A small encoder-decoder audio transcriber, trained from scratch.
Data: trained on short read English sentences (LibriTTS-R), 18.7 epochs.
Rows from block 4 of the text decoder, named by matrix and row number. Rows with one number belong to one neuron. Each number is 200 + 40 x the weight over the matrix's rms, rounded and kept within 0 to 999. All counts start at 0.
# fc1: MLP up (decoder.blocks.4.mlp.fc1.weight, 1024x256), inputs 185-221
# fc2: MLP down (decoder.blocks.4.mlp.fc2.weight, 256x1024, transposed), outputs 185-221
fc1.294,283,216,160,263,161,149,199,198,214,169,185,132,187,216,218,243,145,202,189,229,219,211,139,220,224,233,181,151,168,202,182,215,211,228,230,163,138
fc2.294,179,147,168,213,243,229,221,207,167,167,249,245,209,124,236,158,196,199,173,192,188,239,214,202,223,181,203,229,201,216,163,143,186,185,227,237,183
fc1.295,210,198,159,205,208,255,181,211,248,190,180,261,102,232,133,234,247,182,188,265,124,203,181,141,252,154,202,139,168,263,175,119,238,161,141,236,179
fc2.295,155,205,108,197,315,222,170,254,162,175,125,124,202,207,287,215,193,95,207,207,235,176,217,221,173,197,193,205,269,203,268,219,215,191,148,220,176
fc1.296,244,219,114,272,186,213,245,161,141,188,145,167,124,193,162,191,172,225,186,190,216,164,251,224,225,182,153,195,284,276,266,170,208,173,232,279,189
fc2.296,137,281,173,239,185,214,347,268,215,243,166,197,80,233,181,245,283,180,178,67,162,169,179,190,202,151,116,222,263,202,238,269,174,169,212,330,313
fc1.297,196,184,189,232,159,252,181,212,197,184,168,197,209,217,206,245,227,193,231,273,265,277,167,186,173,157,163,226,222,279,222,223,172,244,180,166,168
fc2.297,218,176,225,191,144,224,231,137,190,240,168,162,201,162,246,143,171,241,244,204,171,191,124,220,171,232,243,269,286,264,168,197,177,248,154,246,195
fc1.298,232,240,257,214,165,205,186,229,177,258,245,191,178,187,278,237,130,213,181,240,268,224,164,212,198,226,277,278,277,243,155,170,213,211,233,173,185
fc2.298,193,177,214,193,258,154,124,228,209,219,129,180,178,85,170,134,264,129,130,196,140,180,198,211,196,161,303,255,184,248,161,177,184,180,171,92,201
fc1.299,130,232,257,142,206,218,165,192,205,175,248,208,167,149,240,169,163,184,255,225,170,181,213,176,216,245,260,225,231,164,167,240,178,254,227,202,263
fc2.299,208,143,217,186,165,268,190,185,198,159,174,204,156,183,194,171,218,144,209,196,209,184,175,153,210,234,227,242,168,233,253,185,129,202,206,239,235
fc1.300,190,170,150,178,222,103,177,161,179,206,211,128,153,238,205,215,195,164,216,166,198,189,253,162,186,209,210,251,188,232,243,214,267,233,174,220,264
fc2.300,170,202,155,175,243,237,228,223,183,195,189,206,206,201,170,159,177,213,248,155,224,182,170,188,97,190,237,187,265,232,157,142,126,266,168,200,244
fc1.301,215,188,150,217,155,226,157,222,156,144,207,191,179,253,201,219,195,244,169,169,188,265,172,269,217,153,195,182,171,177,244,202,189,173,155,154,180
fc2.301,190,211,205,179,185,205,194,185,201,207,205,170,198,184,203,251,189,178,188,118,182,233,111,295,218,99,153,176,267,191,239,163,192,127,214,165,199
fc1.302,264,146,229,194,180,180,176,164,200,180,245,216,246,217,148,203,150,167,193,286,223,206,208,200,159,163,238,164,197,246,305,126,207,144,154,219,252
fc2.302,194,187,241,223,224,105,143,179,202,165,161,229,245,239,160,150,181,117,217,166,265,279,169,239,142,233,187,221,187,147,191,160,217,198,173,151,274
fc1.303,189,237,302,204,177,203,188,227,141,187,161,162,169,208,222,202,172,193,122,210,230,213,231,273,253,199,168,163,167,210,202,217,158,105,273,193,203
fc2.303,298,247,175,215,218,198,198,79,203,224,177,149,253,207,217,141,244,171,130,230,168,255,206,272,177,206,214,174,175,231,173,214,217,176,168,207,178
fc1.304,198,160,57,155,158,192,262,231,189,224,191,231,248,248,149,223,245,212,263,189,230,258,240,152,236,167,182,184,195,262,207,186,192,219,222,127,196
fc2.304,211,165,124,169,170,302,210,188,181,245,194,183,194,177,196,179,200,209,178,212,248,212,208,191,173,182,157,179,218,173,169,129,208,191,253,187,185
fc1.305,190,169,156,206,220,244,191,118,218,162,149,231,218,243,256,231,225,224,135,218,277,206,121,289,215,211,158,175,214,197,204,178,229,165,191,232,152
fc2.305,245,215,221,241,215,205,201,150,201,157,221,237,174,257,233,147,115,133,167,292,205,229,162,162,171,104,239,222,261,211,197,208,137,156,195,173,132
fc1.306,277,189,145,196,128,249,193,183,131,262,183,213,187,184,197,144,157,161,201,233,223,223,131,171,265,196,150,159,314,251,190,150,173,254,186,237,202
fc2.306,247,128,153,206,204,225,190,250,217,208,146,225,143,175,180,184,193,120,164,199,252,220,154,163,223,127,138,236,248,178,198,164,75,184,167,155,287
fc1.307,244,188,127,286,167,167,183,263,239,148,156,221,253,183,159,221,161,239,186,194,233,165,239,243,195,187,257,168,245,135,156,140,287,188,175,203,174
fc2.307,183,274,157,260,240,177,201,275,307,260,191,204,181,213,228,222,147,221,196,259,245,208,213,159,187,175,177,169,260,159,231,233,238,178,210,217,133
fc1.308,197,157,223,204,206,261,143,182,215,158,293,281,185,244,167,154,256,226,205,231,171,176,168,260,192,224,212,188,261,194,154,229,219,188,213,119,142
fc2.308,217,121,242,213,174,210,216,156,189,282,217,122,202,178,197,220,203,187,194,164,154,211,157,194,221,123,219,141,238,239,189,281,221,239,146,244,176
fc1.309,231,201,204,189,208,217,164,163,220,200,199,244,202,142,248,193,173,194,203,196,214,207,215,161,193,288,188,158,165,209,186,176,160,237,182,199,251
fc2.309,167,184,232,217,182,165,213,224,157,236,181,236,225,196,211,213,178,234,159,193,206,200,220,178,201,120,213,268,189,232,213,231,204,141,204,161,241
fc1.310,118,238,187,286,231,205,184,201,140,218,187,184,201,159,251,130,159,195,167,175,199,222,223,184,152,205,266,198,206,197,126,233,224,223,230,209,186
fc2.310,198,218,196,260,217,136,318,247,195,200,128,185,195,161,188,144,260,252,156,210,193,277,208,196,220,161,202,179,151,237,208,135,219,245,227,228,229
fc1.311,256,253,217,195,208,201,162,200,241,229,206,205,208,231,177,198,199,235,256,212,249,187,177,131,189,246,222,235,130,228,225,227,152,195,213,137,201
fc2.311,171,270,156,185,189,196,209,171,114,202,241,213,228,256,240,213,208,191,187,235,187,196,258,173,219,196,245,170,152,158,170,208,203,188,192,187,249
fc1.312,201,199,144,227,220,207,137,207,253,196,178,189,191,164,249,171,222,171,184,158,251,127,207,243,199,197,216,199,207,201,202,174,201,134,219,180,150
fc2.312,197,144,130,155,231,224,181,188,187,224,216,213,211,173,151,171,258,219,201,208,204,161,263,177,201,292,168,192,125,152,255,194,281,176,238,204,154
fc1.313,123,202,252,189,230,172,141,150,281,197,247,208,178,193,194,240,197,207,233,141,183,172,153,169,235,265,171,149,198,206,201,140,228,156,158,164,199
fc2.313,212,215,190,226,153,259,192,245,146,222,229,220,130,262,239,252,164,213,211,159,251,192,189,247,237,208,185,171,274,191,165,238,234,222,209,192,215
fc1.314,197,223,284,189,242,102,196,186,143,218,172,226,186,227,212,201,241,72,192,191,234,183,207,188,186,217,195,195,172,194,152,124,187,235,268,232,234
fc2.314,223,246,264,195,194,172,129,168,237,194,85,255,237,207,234,180,144,263,180,222,326,125,229,283,190,130,121,156,318,236,226,171,254,282,184,285,262
fc1.315,183,217,124,246,131,175,152,213,192,191,185,183,164,207,188,233,225,271,179,127,231,143,169,204,223,227,187,148,225,212,195,162,152,220,146,187,187
fc2.315,166,222,126,170,198,224,197,188,197,227,235,187,165,207,161,237,110,246,234,198,172,187,176,181,185,134,223,247,160,189,222,240,180,171,217,212,200
fc1.316,136,213,223,224,219,198,166,149,150,279,224,135,188,154,209,138,207,186,242,320,227,192,192,180,268,194,200,195,171,244,229,215,179,256,112,181,237
fc2.316,160,247,262,202,172,205,213,133,203,224,203,114,218,203,206,209,180,145,226,249,275,148,206,203,245,166,277,154,223,205,285,217,256,204,166,164,219
fc1.317,218,211,194,200,211,280,150,190,191,225,250,180,242,177,119,151,195,202,144,328,213,195,186,233,219,243,219,223,196,192,224,193,128,118,157,190,187
fc2.317,213,205,206,262,149,208,156,202,189,213,218,172,172,207,186,123,246,213,156,197,164,209,149,184,229,151,189,195,214,151,219,177,252,214,211,148,201
fc1.318,256,245,214,126,173,158,256,142,190,283,167,190,247,197,221,201,167,231,167,230,218,173,142,212,280,186,211,195,148,239,167,168,243,219,255,216,129
fc2.318,217,210,150,251,244,257,172,215,141,185,183,214,227,241,210,158,235,234,217,174,189,204,212,166,150,228,239,230,239,211,209,183,259,180,210,198,156
fc1.319,212,204,175,279,290,230,179,158,286,257,211,225,196,196,216,208,155,160,186,112,218,237,269,147,215,178,113,154,209,179,187,160,234,198,187,218,207
fc2.319,238,231,192,257,253,157,188,190,239,237,164,199,268,225,172,190,187,209,281,244,144,221,148,128,193,194,187,263,172,138,204,216,176,173,218,184,198
fc1.320,230,196,214,178,181,245,134,144,230,276,183,191,188,222,207,252,140,213,312,118,210,176,172,97,177,167,176,179,133,202,166,251,194,254,208,261,137
fc2.320,264,178,244,212,181,162,146,245,170,193,235,215,157,227,189,168,149,160,215,234,117,189,186,189,215,180,174,226,153,314,298,203,207,296,104,158,233
fc1.321,213,178,162,235,182,169,181,165,197,194,131,253,259,211,157,175,182,200,80,201,175,189,256,258,163,235,238,243,246,208,240,231,135,180,225,209,180
fc2.321,230,200,162,236,245,198,184,188,172,209,243,137,252,279,210,243,147,161,203,190,222,241,161,246,224,185,215,193,206,188,185,175,164,159,165,239,219
fc1.322,205,151,207,214,189,206,175,211,228,211,167,234,196,256,178,121,165,163,118,231,168,168,167,179,218,214,180,165,129,209,188,187,205,221,200,202,216
fc2.322,202,162,187,202,205,282,192,149,206,183,208,192,170,236,220,165,169,211,230,238,218,187,186,272,226,226,169,224,211,226,197,248,265,222,186,147,189
fc1.323,155,172,165,272,288,280,220,265,182,219,136,180,214,264,221,183,249,160,222,229,252,245,122,188,176,202,184,263,230,209,282,188,203,207,157,248,238
fc2.323,234,243,164,251,276,261,171,241,156,148,217,227,218,196,203,179,186,136,192,166,208,226,230,222,248,235,250,172,204,225,216,272,229,185,202,197,267
fc1.324,171,169,237,248,156,263,80,178,188,125,209,194,185,167,180,198,183,127,180,184,180,171,220,195,183,136,199,188,182,220,191,217,213,166,187,147,230
fc2.324,131,177,160,152,231,154,224,174,251,187,172,159,247,164,218,166,234,173,192,167,236,276,187,262,158,224,201,187,199,236,193,189,89,173,138,170,188
fc1.325,204,210,242,184,147,201,270,231,131,262,200,259,183,251,201,228,160,150,242,240,248,138,263,141,170,215,211,222,110,173,158,204,164,207,160,247,180
fc2.325,194,265,185,191,145,201,146,216,181,235,216,177,211,188,163,228,173,203,295,196,170,195,208,170,115,198,223,269,209,282,150,144,121,100,149,322,282
fc1.326,181,253,213,241,201,103,182,155,312,232,147,229,192,177,238,193,174,146,156,204,233,220,196,165,170,167,217,207,190,146,255,181,262,266,215,237,189
fc2.326,239,174,235,247,190,140,184,215,232,232,189,95,278,163,209,314,236,282,188,210,176,217,190,237,165,201,262,327,190,178,173,180,217,176,278,189,216
fc1.327,252,208,247,230,170,217,201,98,92,279,189,235,217,143,257,184,214,185,213,261,185,240,217,174,305,186,164,187,165,175,223,216,193,200,122,168,287
fc2.327,268,189,269,181,226,217,196,212,150,234,182,207,259,226,192,200,190,164,143,156,260,203,208,218,215,200,264,183,168,205,273,149,216,198,218,183,140
fc1.328,261,226,204,152,212,151,118,292,201,302,255,220,160,219,236,188,260,217,143,255,270,172,141,194,229,259,149,179,188,206,195,199,90,214,175,170,133
fc2.328,203,136,132,152,187,224,248,157,190,172,165,228,179,171,170,109,237,255,230,213,114,258,154,154,272,195,207,198,195,152,131,119,164,166,278,171,242
fc1.329,216,165,238,169,203,178,231,233,208,233,208,133,178,241,258,187,203,190,148,204,219,211,225,158,190,222,205,241,195,261,129,163,282,238,245,192,175
fc2.329,251,234,147,211,246,207,210,239,278,201,123,165,177,237,168,197,225,170,231,193,215,217,167,180,177,213,163,182,241,217,140,240,169,187,239,166,167
fc1.330,196,248,234,247,205,173,143,193,173,192,181,269,204,171,200,223,178,169,159,203,192,189,204,242,245,120,229,166,227,281,227,172,180,232,209,163,232
fc2.330,255,180,171,190,201,131,222,138,184,222,202,195,237,227,201,228,219,173,164,164,213,150,146,179,310,131,182,151,177,165,141,199,221,170,178,215,152
fc1.331,247,204,154,191,315,209,281,198,154,131,215,196,195,251,178,207,208,209,151,236,200,225,161,248,192,169,138,204,206,229,173,181,154,182,252,217,187
fc2.331,194,225,159,192,235,179,185,240,217,137,237,197,162,212,142,218,191,203,130,213,252,126,221,206,152,121,264,184,242,170,166,218,232,181,175,194,266
fc1.332,225,270,222,211,228,108,197,215,226,213,140,258,154,212,139,178,150,169,136,221,262,211,164,214,182,192,268,297,233,203,161,178,296,183,163,217,250
fc2.332,184,209,161,201,192,219,175,221,157,260,203,247,298,150,212,132,236,178,106,208,246,184,97,157,264,247,163,225,207,296,178,89,175,263,180,293,131
fc1.333,186,187,167,235,173,141,181,142,241,185,102,182,166,223,204,164,187,182,163,227,216,166,157,206,242,188,207,236,158,158,146,237,150,237,190,200,251
fc2.333,231,258,187,172,241,123,229,131,218,120,261,189,188,154,196,216,195,179,214,149,262,94,231,211,167,211,191,172,219,197,214,166,113,179,220,197,100
fc1.334,194,196,218,156,172,141,188,206,208,228,181,224,216,223,161,216,175,178,261,199,194,200,203,212,159,227,159,212,210,119,239,212,235,147,157,195,128
fc2.334,117,241,261,209,273,237,202,260,205,269,179,187,223,146,196,304,189,219,173,141,168,215,121,289,189,267,163,220,180,226,200,205,147,217,142,155,279
fc1.335,252,165,238,231,183,212,259,232,215,212,209,196,249,226,216,167,216,102,227,191,210,252,234,200,136,159,162,213,215,234,212,137,217,228,215,158,160
fc2.335,170,229,151,174,121,186,267,202,153,126,142,189,140,136,207,209,213,244,180,233,198,251,192,269,168,218,152,236,169,215,139,169,188,214,171,149,150
fc1.336,246,226,126,212,217,289,185,181,261,220,153,272,171,191,199,224,211,121,212,231,187,197,173,209,229,167,174,184,173,169,241,201,222,182,159,170,228
fc2.336,164,195,198,222,203,271,157,163,171,248,216,215,240,174,201,179,221,136,139,268,187,189,200,219,181,166,123,230,169,162,177,272,229,224,145,133,284
fc1.337,221,156,135,118,207,177,299,204,204,179,226,110,79,195,162,153,164,173,234,216,165,132,260,153,203,186,244,257,212,182,246,228,215,203,147,206,203
fc2.337,230,200,179,247,246,167,198,203,155,276,132,163,142,224,307,131,185,234,214,211,144,164,136,229,184,227,219,140,232,323,180,181,170,125,140,268,182
fc1.338,268,180,232,161,135,145,235,258,232,173,208,254,230,219,138,201,143,128,151,211,173,267,249,246,223,224,195,233,268,174,205,138,186,217,273,168,219
fc2.338,185,221,200,231,146,208,220,187,211,117,282,243,194,167,245,225,161,157,248,192,211,176,206,231,141,263,171,191,160,132,247,190,260,156,190,171,220
fc1.339,169,220,213,127,182,183,222,222,154,169,141,172,212,174,162,199,208,234,207,200,238,216,181,215,191,242,133,186,208,222,221,289,232,108,235,262,208
fc2.339,207,220,241,163,112,212,177,159,136,204,173,222,203,171,203,197,196,198,124,274,187,185,201,225,202,254,223,186,216,185,108,198,198,208,201,201,220
fc1.340,276,246,239,147,240,140,233,124,203,246,142,134,169,177,288,225,280,113,189,148,254,205,296,153,258,199,116,135,159,291,177,233,214,171,219,265,273
fc2.340,226,189,165,127,261,197,201,151,137,202,265,239,118,194,197,164,226,133,191,174,227,278,250,116,118,279,194,148,222,232,323,204,234,292,189,258,183
fc1.341,142,228,228,226,197,201,171,186,166,186,158,205,199,127,219,202,192,200,177,218,289,185,217,138,203,189,161,219,164,259,184,198,198,222,195,174,193
fc2.341,165,166,253,120,124,181,160,125,224,195,198,254,189,222,180,216,116,214,190,189,185,190,167,173,207,131,196,223,178,269,213,258,248,154,208,292,188
fc1.342,245,195,180,243,172,196,231,181,183,150,189,215,220,194,217,186,281,167,141,222,230,196,236,200,234,176,190,210,262,194,199,143,267,204,220,223,217
fc2.342,240,140,220,205,210,149,179,278,226,189,237,172,157,150,231,221,201,168,183,204,228,218,134,254,214,261,170,187,223,256,183,131,187,174,157,215,155
fc1.343,222,199,265,236,177,264,204,170,213,156,196,152,232,262,208,217,168,188,203,244,275,128,166,169,214,223,143,237,182,181,160,222,201,75,146,263,223
fc2.343,192,180,168,203,229,225,263,175,176,213,207,203,210,238,185,185,200,225,178,213,217,207,175,184,176,166,251,202,218,195,194,221,156,169,224,228,186
fc1.344,243,230,204,236,230,217,254,258,274,187,173,125,185,192,138,168,145,156,122,206,153,156,190,212,204,153,179,118,265,165,157,198,234,201,263,162,187
fc2.344,177,154,214,198,192,232,218,154,163,185,211,202,213,134,215,197,156,263,259,155,187,201,222,205,181,193,225,157,117,163,179,217,207,194,235,203,174
fc1.345,247,136,196,210,229,183,99,239,252,165,202,238,234,278,237,180,244,160,277,282,167,209,242,233,247,200,166,159,248,337,184,214,219,224,221,144,219
fc2.345,190,210,207,227,242,188,216,193,231,167,213,206,230,270,168,194,188,178,202,251,210,221,187,210,177,207,190,273,167,172,145,223,244,194,224,221,212
fc1.346,231,186,204,145,208,201,225,181,182,162,199,194,80,206,144,249,134,232,234,249,144,220,206,191,155,286,135,245,272,220,207,230,223,203,151,264,153
fc2.346,155,205,241,191,199,221,203,151,180,200,194,185,186,186,160,171,178,260,212,241,127,247,157,189,164,207,111,155,262,170,217,130,221,228,174,159,168
fc1.347,231,224,228,311,180,261,154,231,189,162,174,224,206,225,278,283,187,156,263,214,260,233,108,157,186,184,178,177,212,162,139,213,212,194,177,257,257
fc2.347,289,246,221,202,157,216,235,189,151,157,176,220,218,220,208,186,210,173,209,212,162,269,213,161,196,236,122,228,220,202,180,253,201,208,149,180,231
fc1.348,208,169,172,229,269,168,216,254,259,198,205,178,213,220,199,195,225,254,243,278,185,239,234,205,207,232,211,232,200,135,208,209,216,166,180,246,264
fc2.348,160,140,197,208,207,170,183,223,228,220,181,163,187,173,246,158,184,215,239,177,204,209,187,216,168,219,187,250,225,188,201,213,218,218,192,226,177
fc1.349,219,157,206,193,217,226,272,195,260,146,207,211,279,250,236,202,145,187,128,231,195,152,221,220,209,263,159,254,201,113,239,181,233,166,175,197,243
fc2.349,131,207,189,211,190,232,226,183,99,134,160,268,194,149,188,110,179,203,248,218,222,140,228,247,178,291,198,260,203,173,126,265,222,184,162,201,115
fc1.350,221,134,172,199,162,206,195,205,235,180,212,239,154,224,247,219,151,169,199,216,227,226,239,103,234,177,173,245,190,152,174,141,235,203,133,201,170
fc2.350,222,174,185,238,182,207,186,201,299,216,197,197,240,215,205,171,169,184,229,223,183,193,207,153,210,219,181,238,179,220,243,224,221,161,183,166,206
fc1.351,212,160,166,165,205,246,128,117,161,161,198,209,179,210,193,169,206,136,178,174,192,169,202,205,147,192,201,189,151,155,188,204,174,191,260,207,158
fc2.351,195,201,248,169,196,254,166,213,121,173,160,243,173,207,196,205,240,251,210,258,249,165,188,230,229,269,252,171,148,203,228,231,182,128,256,150,196
fc1.352,98,206,201,220,152,155,212,186,174,192,276,211,253,247,117,275,244,211,140,230,177,192,146,183,232,258,238,136,237,210,107,169,175,218,205,287,158
fc2.352,264,199,148,161,113,275,264,231,230,193,258,195,141,199,282,171,178,206,222,119,207,211,178,195,149,215,231,175,184,197,152,208,212,138,183,139,181
fc1.353,169,170,147,180,248,254,207,177,123,238,285,187,164,281,188,169,230,216,186,236,220,242,227,223,143,240,160,109,242,234,251,178,133,158,193,179,202
fc2.353,253,180,164,151,252,217,226,124,127,199,244,217,192,261,181,152,254,182,206,169,279,176,225,137,136,260,162,162,145,242,201,187,146,166,236,180,127
fc1.354,120,241,240,261,212,176,225,161,204,230,200,240,141,230,203,225,167,165,198,235,209,188,184,126,273,191,200,206,253,167,229,203,187,153,180,187,164
fc2.354,212,230,161,188,167,154,154,179,204,172,204,224,101,128,182,215,254,166,215,234,224,234,186,127,155,199,209,170,188,217,155,197,184,184,310,224,178
fc1.355,244,224,232,202,127,199,181,217,250,129,208,156,190,221,240,181,198,159,189,211,182,278,268,148,164,221,189,257,185,207,244,167,148,150,181,133,231
fc2.355,194,178,212,198,231,236,230,197,213,152,220,201,269,157,206,253,187,112,230,178,248,224,182,121,201,152,236,176,118,162,165,163,143,119,212,134,157
fc1.356,211,223,238,227,195,215,202,277,242,231,199,207,191,152,150,210,255,142,214,169,204,170,105,277,229,244,195,242,190,144,153,200,196,173,256,234,157
fc2.356,216,162,189,212,187,204,228,161,230,180,187,158,288,205,224,189,279,180,232,164,203,170,180,150,117,260,233,277,224,155,195,147,196,168,187,169,174
fc1.357,226,191,220,175,171,254,166,129,249,212,298,223,267,245,247,212,183,248,239,206,222,212,194,212,210,254,173,211,245,201,128,235,174,187,164,151,226
fc2.357,232,238,145,233,232,176,303,183,228,249,169,123,218,155,156,125,198,263,189,180,184,174,196,198,211,259,208,315,223,201,195,169,241,162,149,199,162
fc1.358,205,181,208,247,196,250,192,188,160,262,222,173,182,259,262,148,263,74,229,120,187,251,218,222,266,240,196,126,252,164,198,221,208,180,159,218,188
fc2.358,239,198,203,158,227,233,236,178,178,231,160,207,229,191,234,209,165,132,298,209,248,189,189,224,201,146,237,143,198,161,255,190,196,160,249,187,165
fc1.359,181,119,215,200,203,196,154,212,134,210,154,230,213,227,231,123,160,270,203,248,200,250,275,224,210,157,203,185,175,230,192,170,193,210,166,241,210
fc2.359,189,190,227,287,179,231,229,220,284,155,215,199,174,207,229,199,205,182,200,139,166,232,140,240,155,167,208,190,209,239,181,180,233,298,221,217,168
fc1.360,173,254,177,242,206,147,264,182,181,153,226,200,141,208,256,178,156,182,190,198,242,157,204,261,196,208,128,229,257,212,225,302,205,192,191,120,219
fc2.360,201,262,192,148,222,195,252,211,170,164,175,165,163,139,186,178,231,250,215,211,195,168,183,207,204,225,148,177,228,196,224,118,244,217,203,224,178
fc1.361,208,131,166,208,209,185,249,183,208,201,267,224,260,189,189,205,209,165,227,181,130,229,208,192,198,207,166,215,277,180,137,181,175,155,194,257,188
fc2.361,250,155,333,238,206,251,237,213,136,196,213,126,219,214,307,187,212,257,185,174,182,140,236,175,201,129,192,237,222,174,228,232,233,167,244,143,251
fc1.362,179,192,184,180,201,217,140,163,312,189,260,186,162,229,223,160,225,185,244,284,174,182,229,188,193,213,220,242,223,176,205,230,165,210,250,267,210
fc2.362,235,144,180,210,225,228,248,225,175,257,205,223,228,166,163,242,279,137,213,187,229,211,305,186,217,252,228,156,148,230,212,160,213,257,174,227,242
fc1.363,257,161,275,195,189,142,211,190,205,236,248,201,236,225,132,191,172,228,180,143,236,166,162,241,174,165,176,226,169,208,111,129,227,191,277,191,146
fc2.363,191,230,241,176,128,169,213,208,177,200,188,241,182,234,189,166,265,188,210,249,175,218,212,193,200,118,206,230,168,179,169,207,139,141,197,209,275
fc1.364,148,197,222,194,141,221,201,223,191,185,247,201,210,241,191,150,177,179,198,222,242,175,203,221,251,223,234,216,177,218,150,236,150,216,151,223,267
fc2.364,225,207,207,206,196,183,196,240,156,170,209,194,218,164,209,252,212,188,218,141,194,278,206,162,212,250,204,227,166,206,220,264,249,210,241,214,200
fc1.365,172,198,197,194,197,202,238,182,165,139,168,237,242,238,214,169,206,166,215,169,210,171,194,148,237,246,176,186,225,105,178,139,218,169,253,144,196
fc2.365,168,157,198,169,218,243,195,221,215,234,183,165,188,151,175,245,178,191,152,224,243,192,171,206,184,156,232,233,240,149,263,214,224,227,208,137,198
fc1.366,250,223,183,134,107,198,223,151,227,221,197,169,180,230,186,205,268,204,140,164,186,236,140,205,188,188,212,216,176,200,196,168,300,190,208,209,239
fc2.366,222,207,168,246,211,262,259,186,222,182,228,239,200,131,211,205,246,222,120,141,162,155,219,171,193,196,191,99,246,184,249,183,204,173,279,171,188
fc1.367,213,162,185,193,102,162,150,289,191,191,199,245,264,212,207,174,183,208,207,226,182,183,233,254,225,134,213,178,246,228,221,180,250,152,151,148,158
fc2.367,192,199,212,135,185,193,204,229,290,142,142,268,213,252,205,124,190,177,181,171,203,245,213,193,278,181,225,243,110,200,255,137,156,188,192,197,228
fc1.368,165,237,196,201,186,150,232,202,231,211,241,202,170,236,202,223,279,189,171,140,120,241,104,198,267,209,131,258,228,129,167,194,120,177,219,187,176
fc2.368,245,246,185,233,174,223,287,179,238,162,245,183,175,165,166,247,230,213,127,151,216,208,183,156,184,227,156,194,180,194,211,200,199,167,227,246,184
fc1.369,173,213,191,208,154,192,124,174,319,221,172,172,164,255,248,209,201,194,239,227,243,175,210,196,245,204,159,175,159,183,195,210,176,200,229,155,210
fc2.369,209,239,164,264,217,254,199,177,165,136,191,274,221,197,220,205,94,230,250,224,233,217,173,245,215,267,136,217,200,177,102,235,190,144,197,149,200
fc1.370,172,227,218,235,143,241,176,157,187,174,189,248,129,240,198,241,262,187,234,251,280,144,246,197,220,209,216,230,172,169,197,176,192,261,189,233,256
fc2.370,211,201,268,198,199,255,227,279,203,216,230,177,177,119,253,267,237,278,202,241,224,198,241,201,222,288,215,187,272,196,151,204,183,161,168,179,214
fc1.371,211,192,203,209,237,217,116,252,320,251,248,230,187,207,229,136,197,133,163,227,220,204,230,209,286,155,245,176,205,221,244,178,181,199,147,171,192
fc2.371,157,210,209,180,234,191,176,162,195,246,194,186,233,205,221,127,171,253,160,211,208,234,199,222,253,210,163,243,140,198,229,183,208,205,223,302,157
fc1.372,278,187,197,182,219,142,217,174,220,181,161,229,211,160,177,209,236,275,230,259,227,182,156,165,212,191,223,159,202,133,88,221,197,224,183,213,176
fc2.372,195,240,170,208,213,261,162,203,171,264,192,223,155,196,228,181,140,221,173,241,183,185,177,250,212,235,193,187,202,217,252,171,171,157,145,197,127
fc1.373,176,235,179,159,262,260,169,171,197,216,196,251,179,202,268,195,187,209,174,247,215,187,244,213,235,206,266,266,215,195,223,218,188,223,183,259,250
fc2.373,191,142,236,195,203,247,171,219,213,208,260,219,187,216,194,138,152,211,221,71,135,161,239,173,185,192,172,217,213,225,223,254,197,134,158,216,204
fc1.374,190,216,210,248,275,245,192,182,168,230,189,258,95,225,196,226,202,226,205,119,235,228,182,202,223,264,254,174,215,196,189,126,168,265,147,192,204
fc2.374,122,240,142,250,281,236,168,205,155,260,165,190,190,279,188,201,205,244,266,232,244,257,215,155,306,195,191,114,207,227,173,150,181,216,173,193,185
fc1.375,193,167,151,239,171,155,231,196,167,149,97,234,232,187,198,183,93,170,170,246,160,225,239,153,253,207,167,187,127,212,157,177,202,162,176,156,214
fc2.375,190,166,207,188,227,215,201,248,219,191,187,207,243,174,183,210,193,147,201,255,186,174,169,243,197,155,178,218,157,236,167,218,148,158,189,213,202
fc1.376,233,193,225,128,114,249,175,175,229,213,221,270,261,194,214,235,195,80,195,210,212,234,216,238,260,186,211,209,240,194,235,180,198,173,219,122,220
fc2.376,183,155,239,262,238,187,279,259,172,239,97,216,195,93,183,184,172,214,147,243,283,145,187,206,224,202,221,254,194,186,135,195,206,171,183,244,191
fc1.377,206,269,157,232,274,179,257,170,146,176,158,193,190,214,229,172,163,243,136,238,209,163,177,227,185,214,191,242,200,186,288,130,197,186,180,208,216
fc2.377,196,187,184,214,234,188,187,156,182,219,195,267,266,175,225,169,223,219,276,246,205,168,156,237,189,150,193,215,220,144,253,188,211,217,214,201,138
fc1.378,212,206,180,189,175,233,172,251,191,216,211,181,144,264,233,290,261,171,229,157,215,101,239,246,195,203,168,244,244,187,231,205,224,220,195,236,266
fc2.378,133,236,193,216,197,195,210,228,219,190,222,167,184,178,253,145,239,196,180,162,172,225,188,191,167,167,238,189,232,216,239,180,235,175,198,170,226
fc1.379,273,180,236,140,130,207,181,217,237,245,156,141,167,230,173,256,219,239,181,227,200,245,235,227,205,189,132,243,226,197,301,215,154,174,226,155,261
fc2.379,225,220,250,256,149,247,254,174,269,183,182,193,106,162,237,201,323,159,215,181,268,271,250,202,184,182,278,179,143,245,136,198,157,158,246,156,256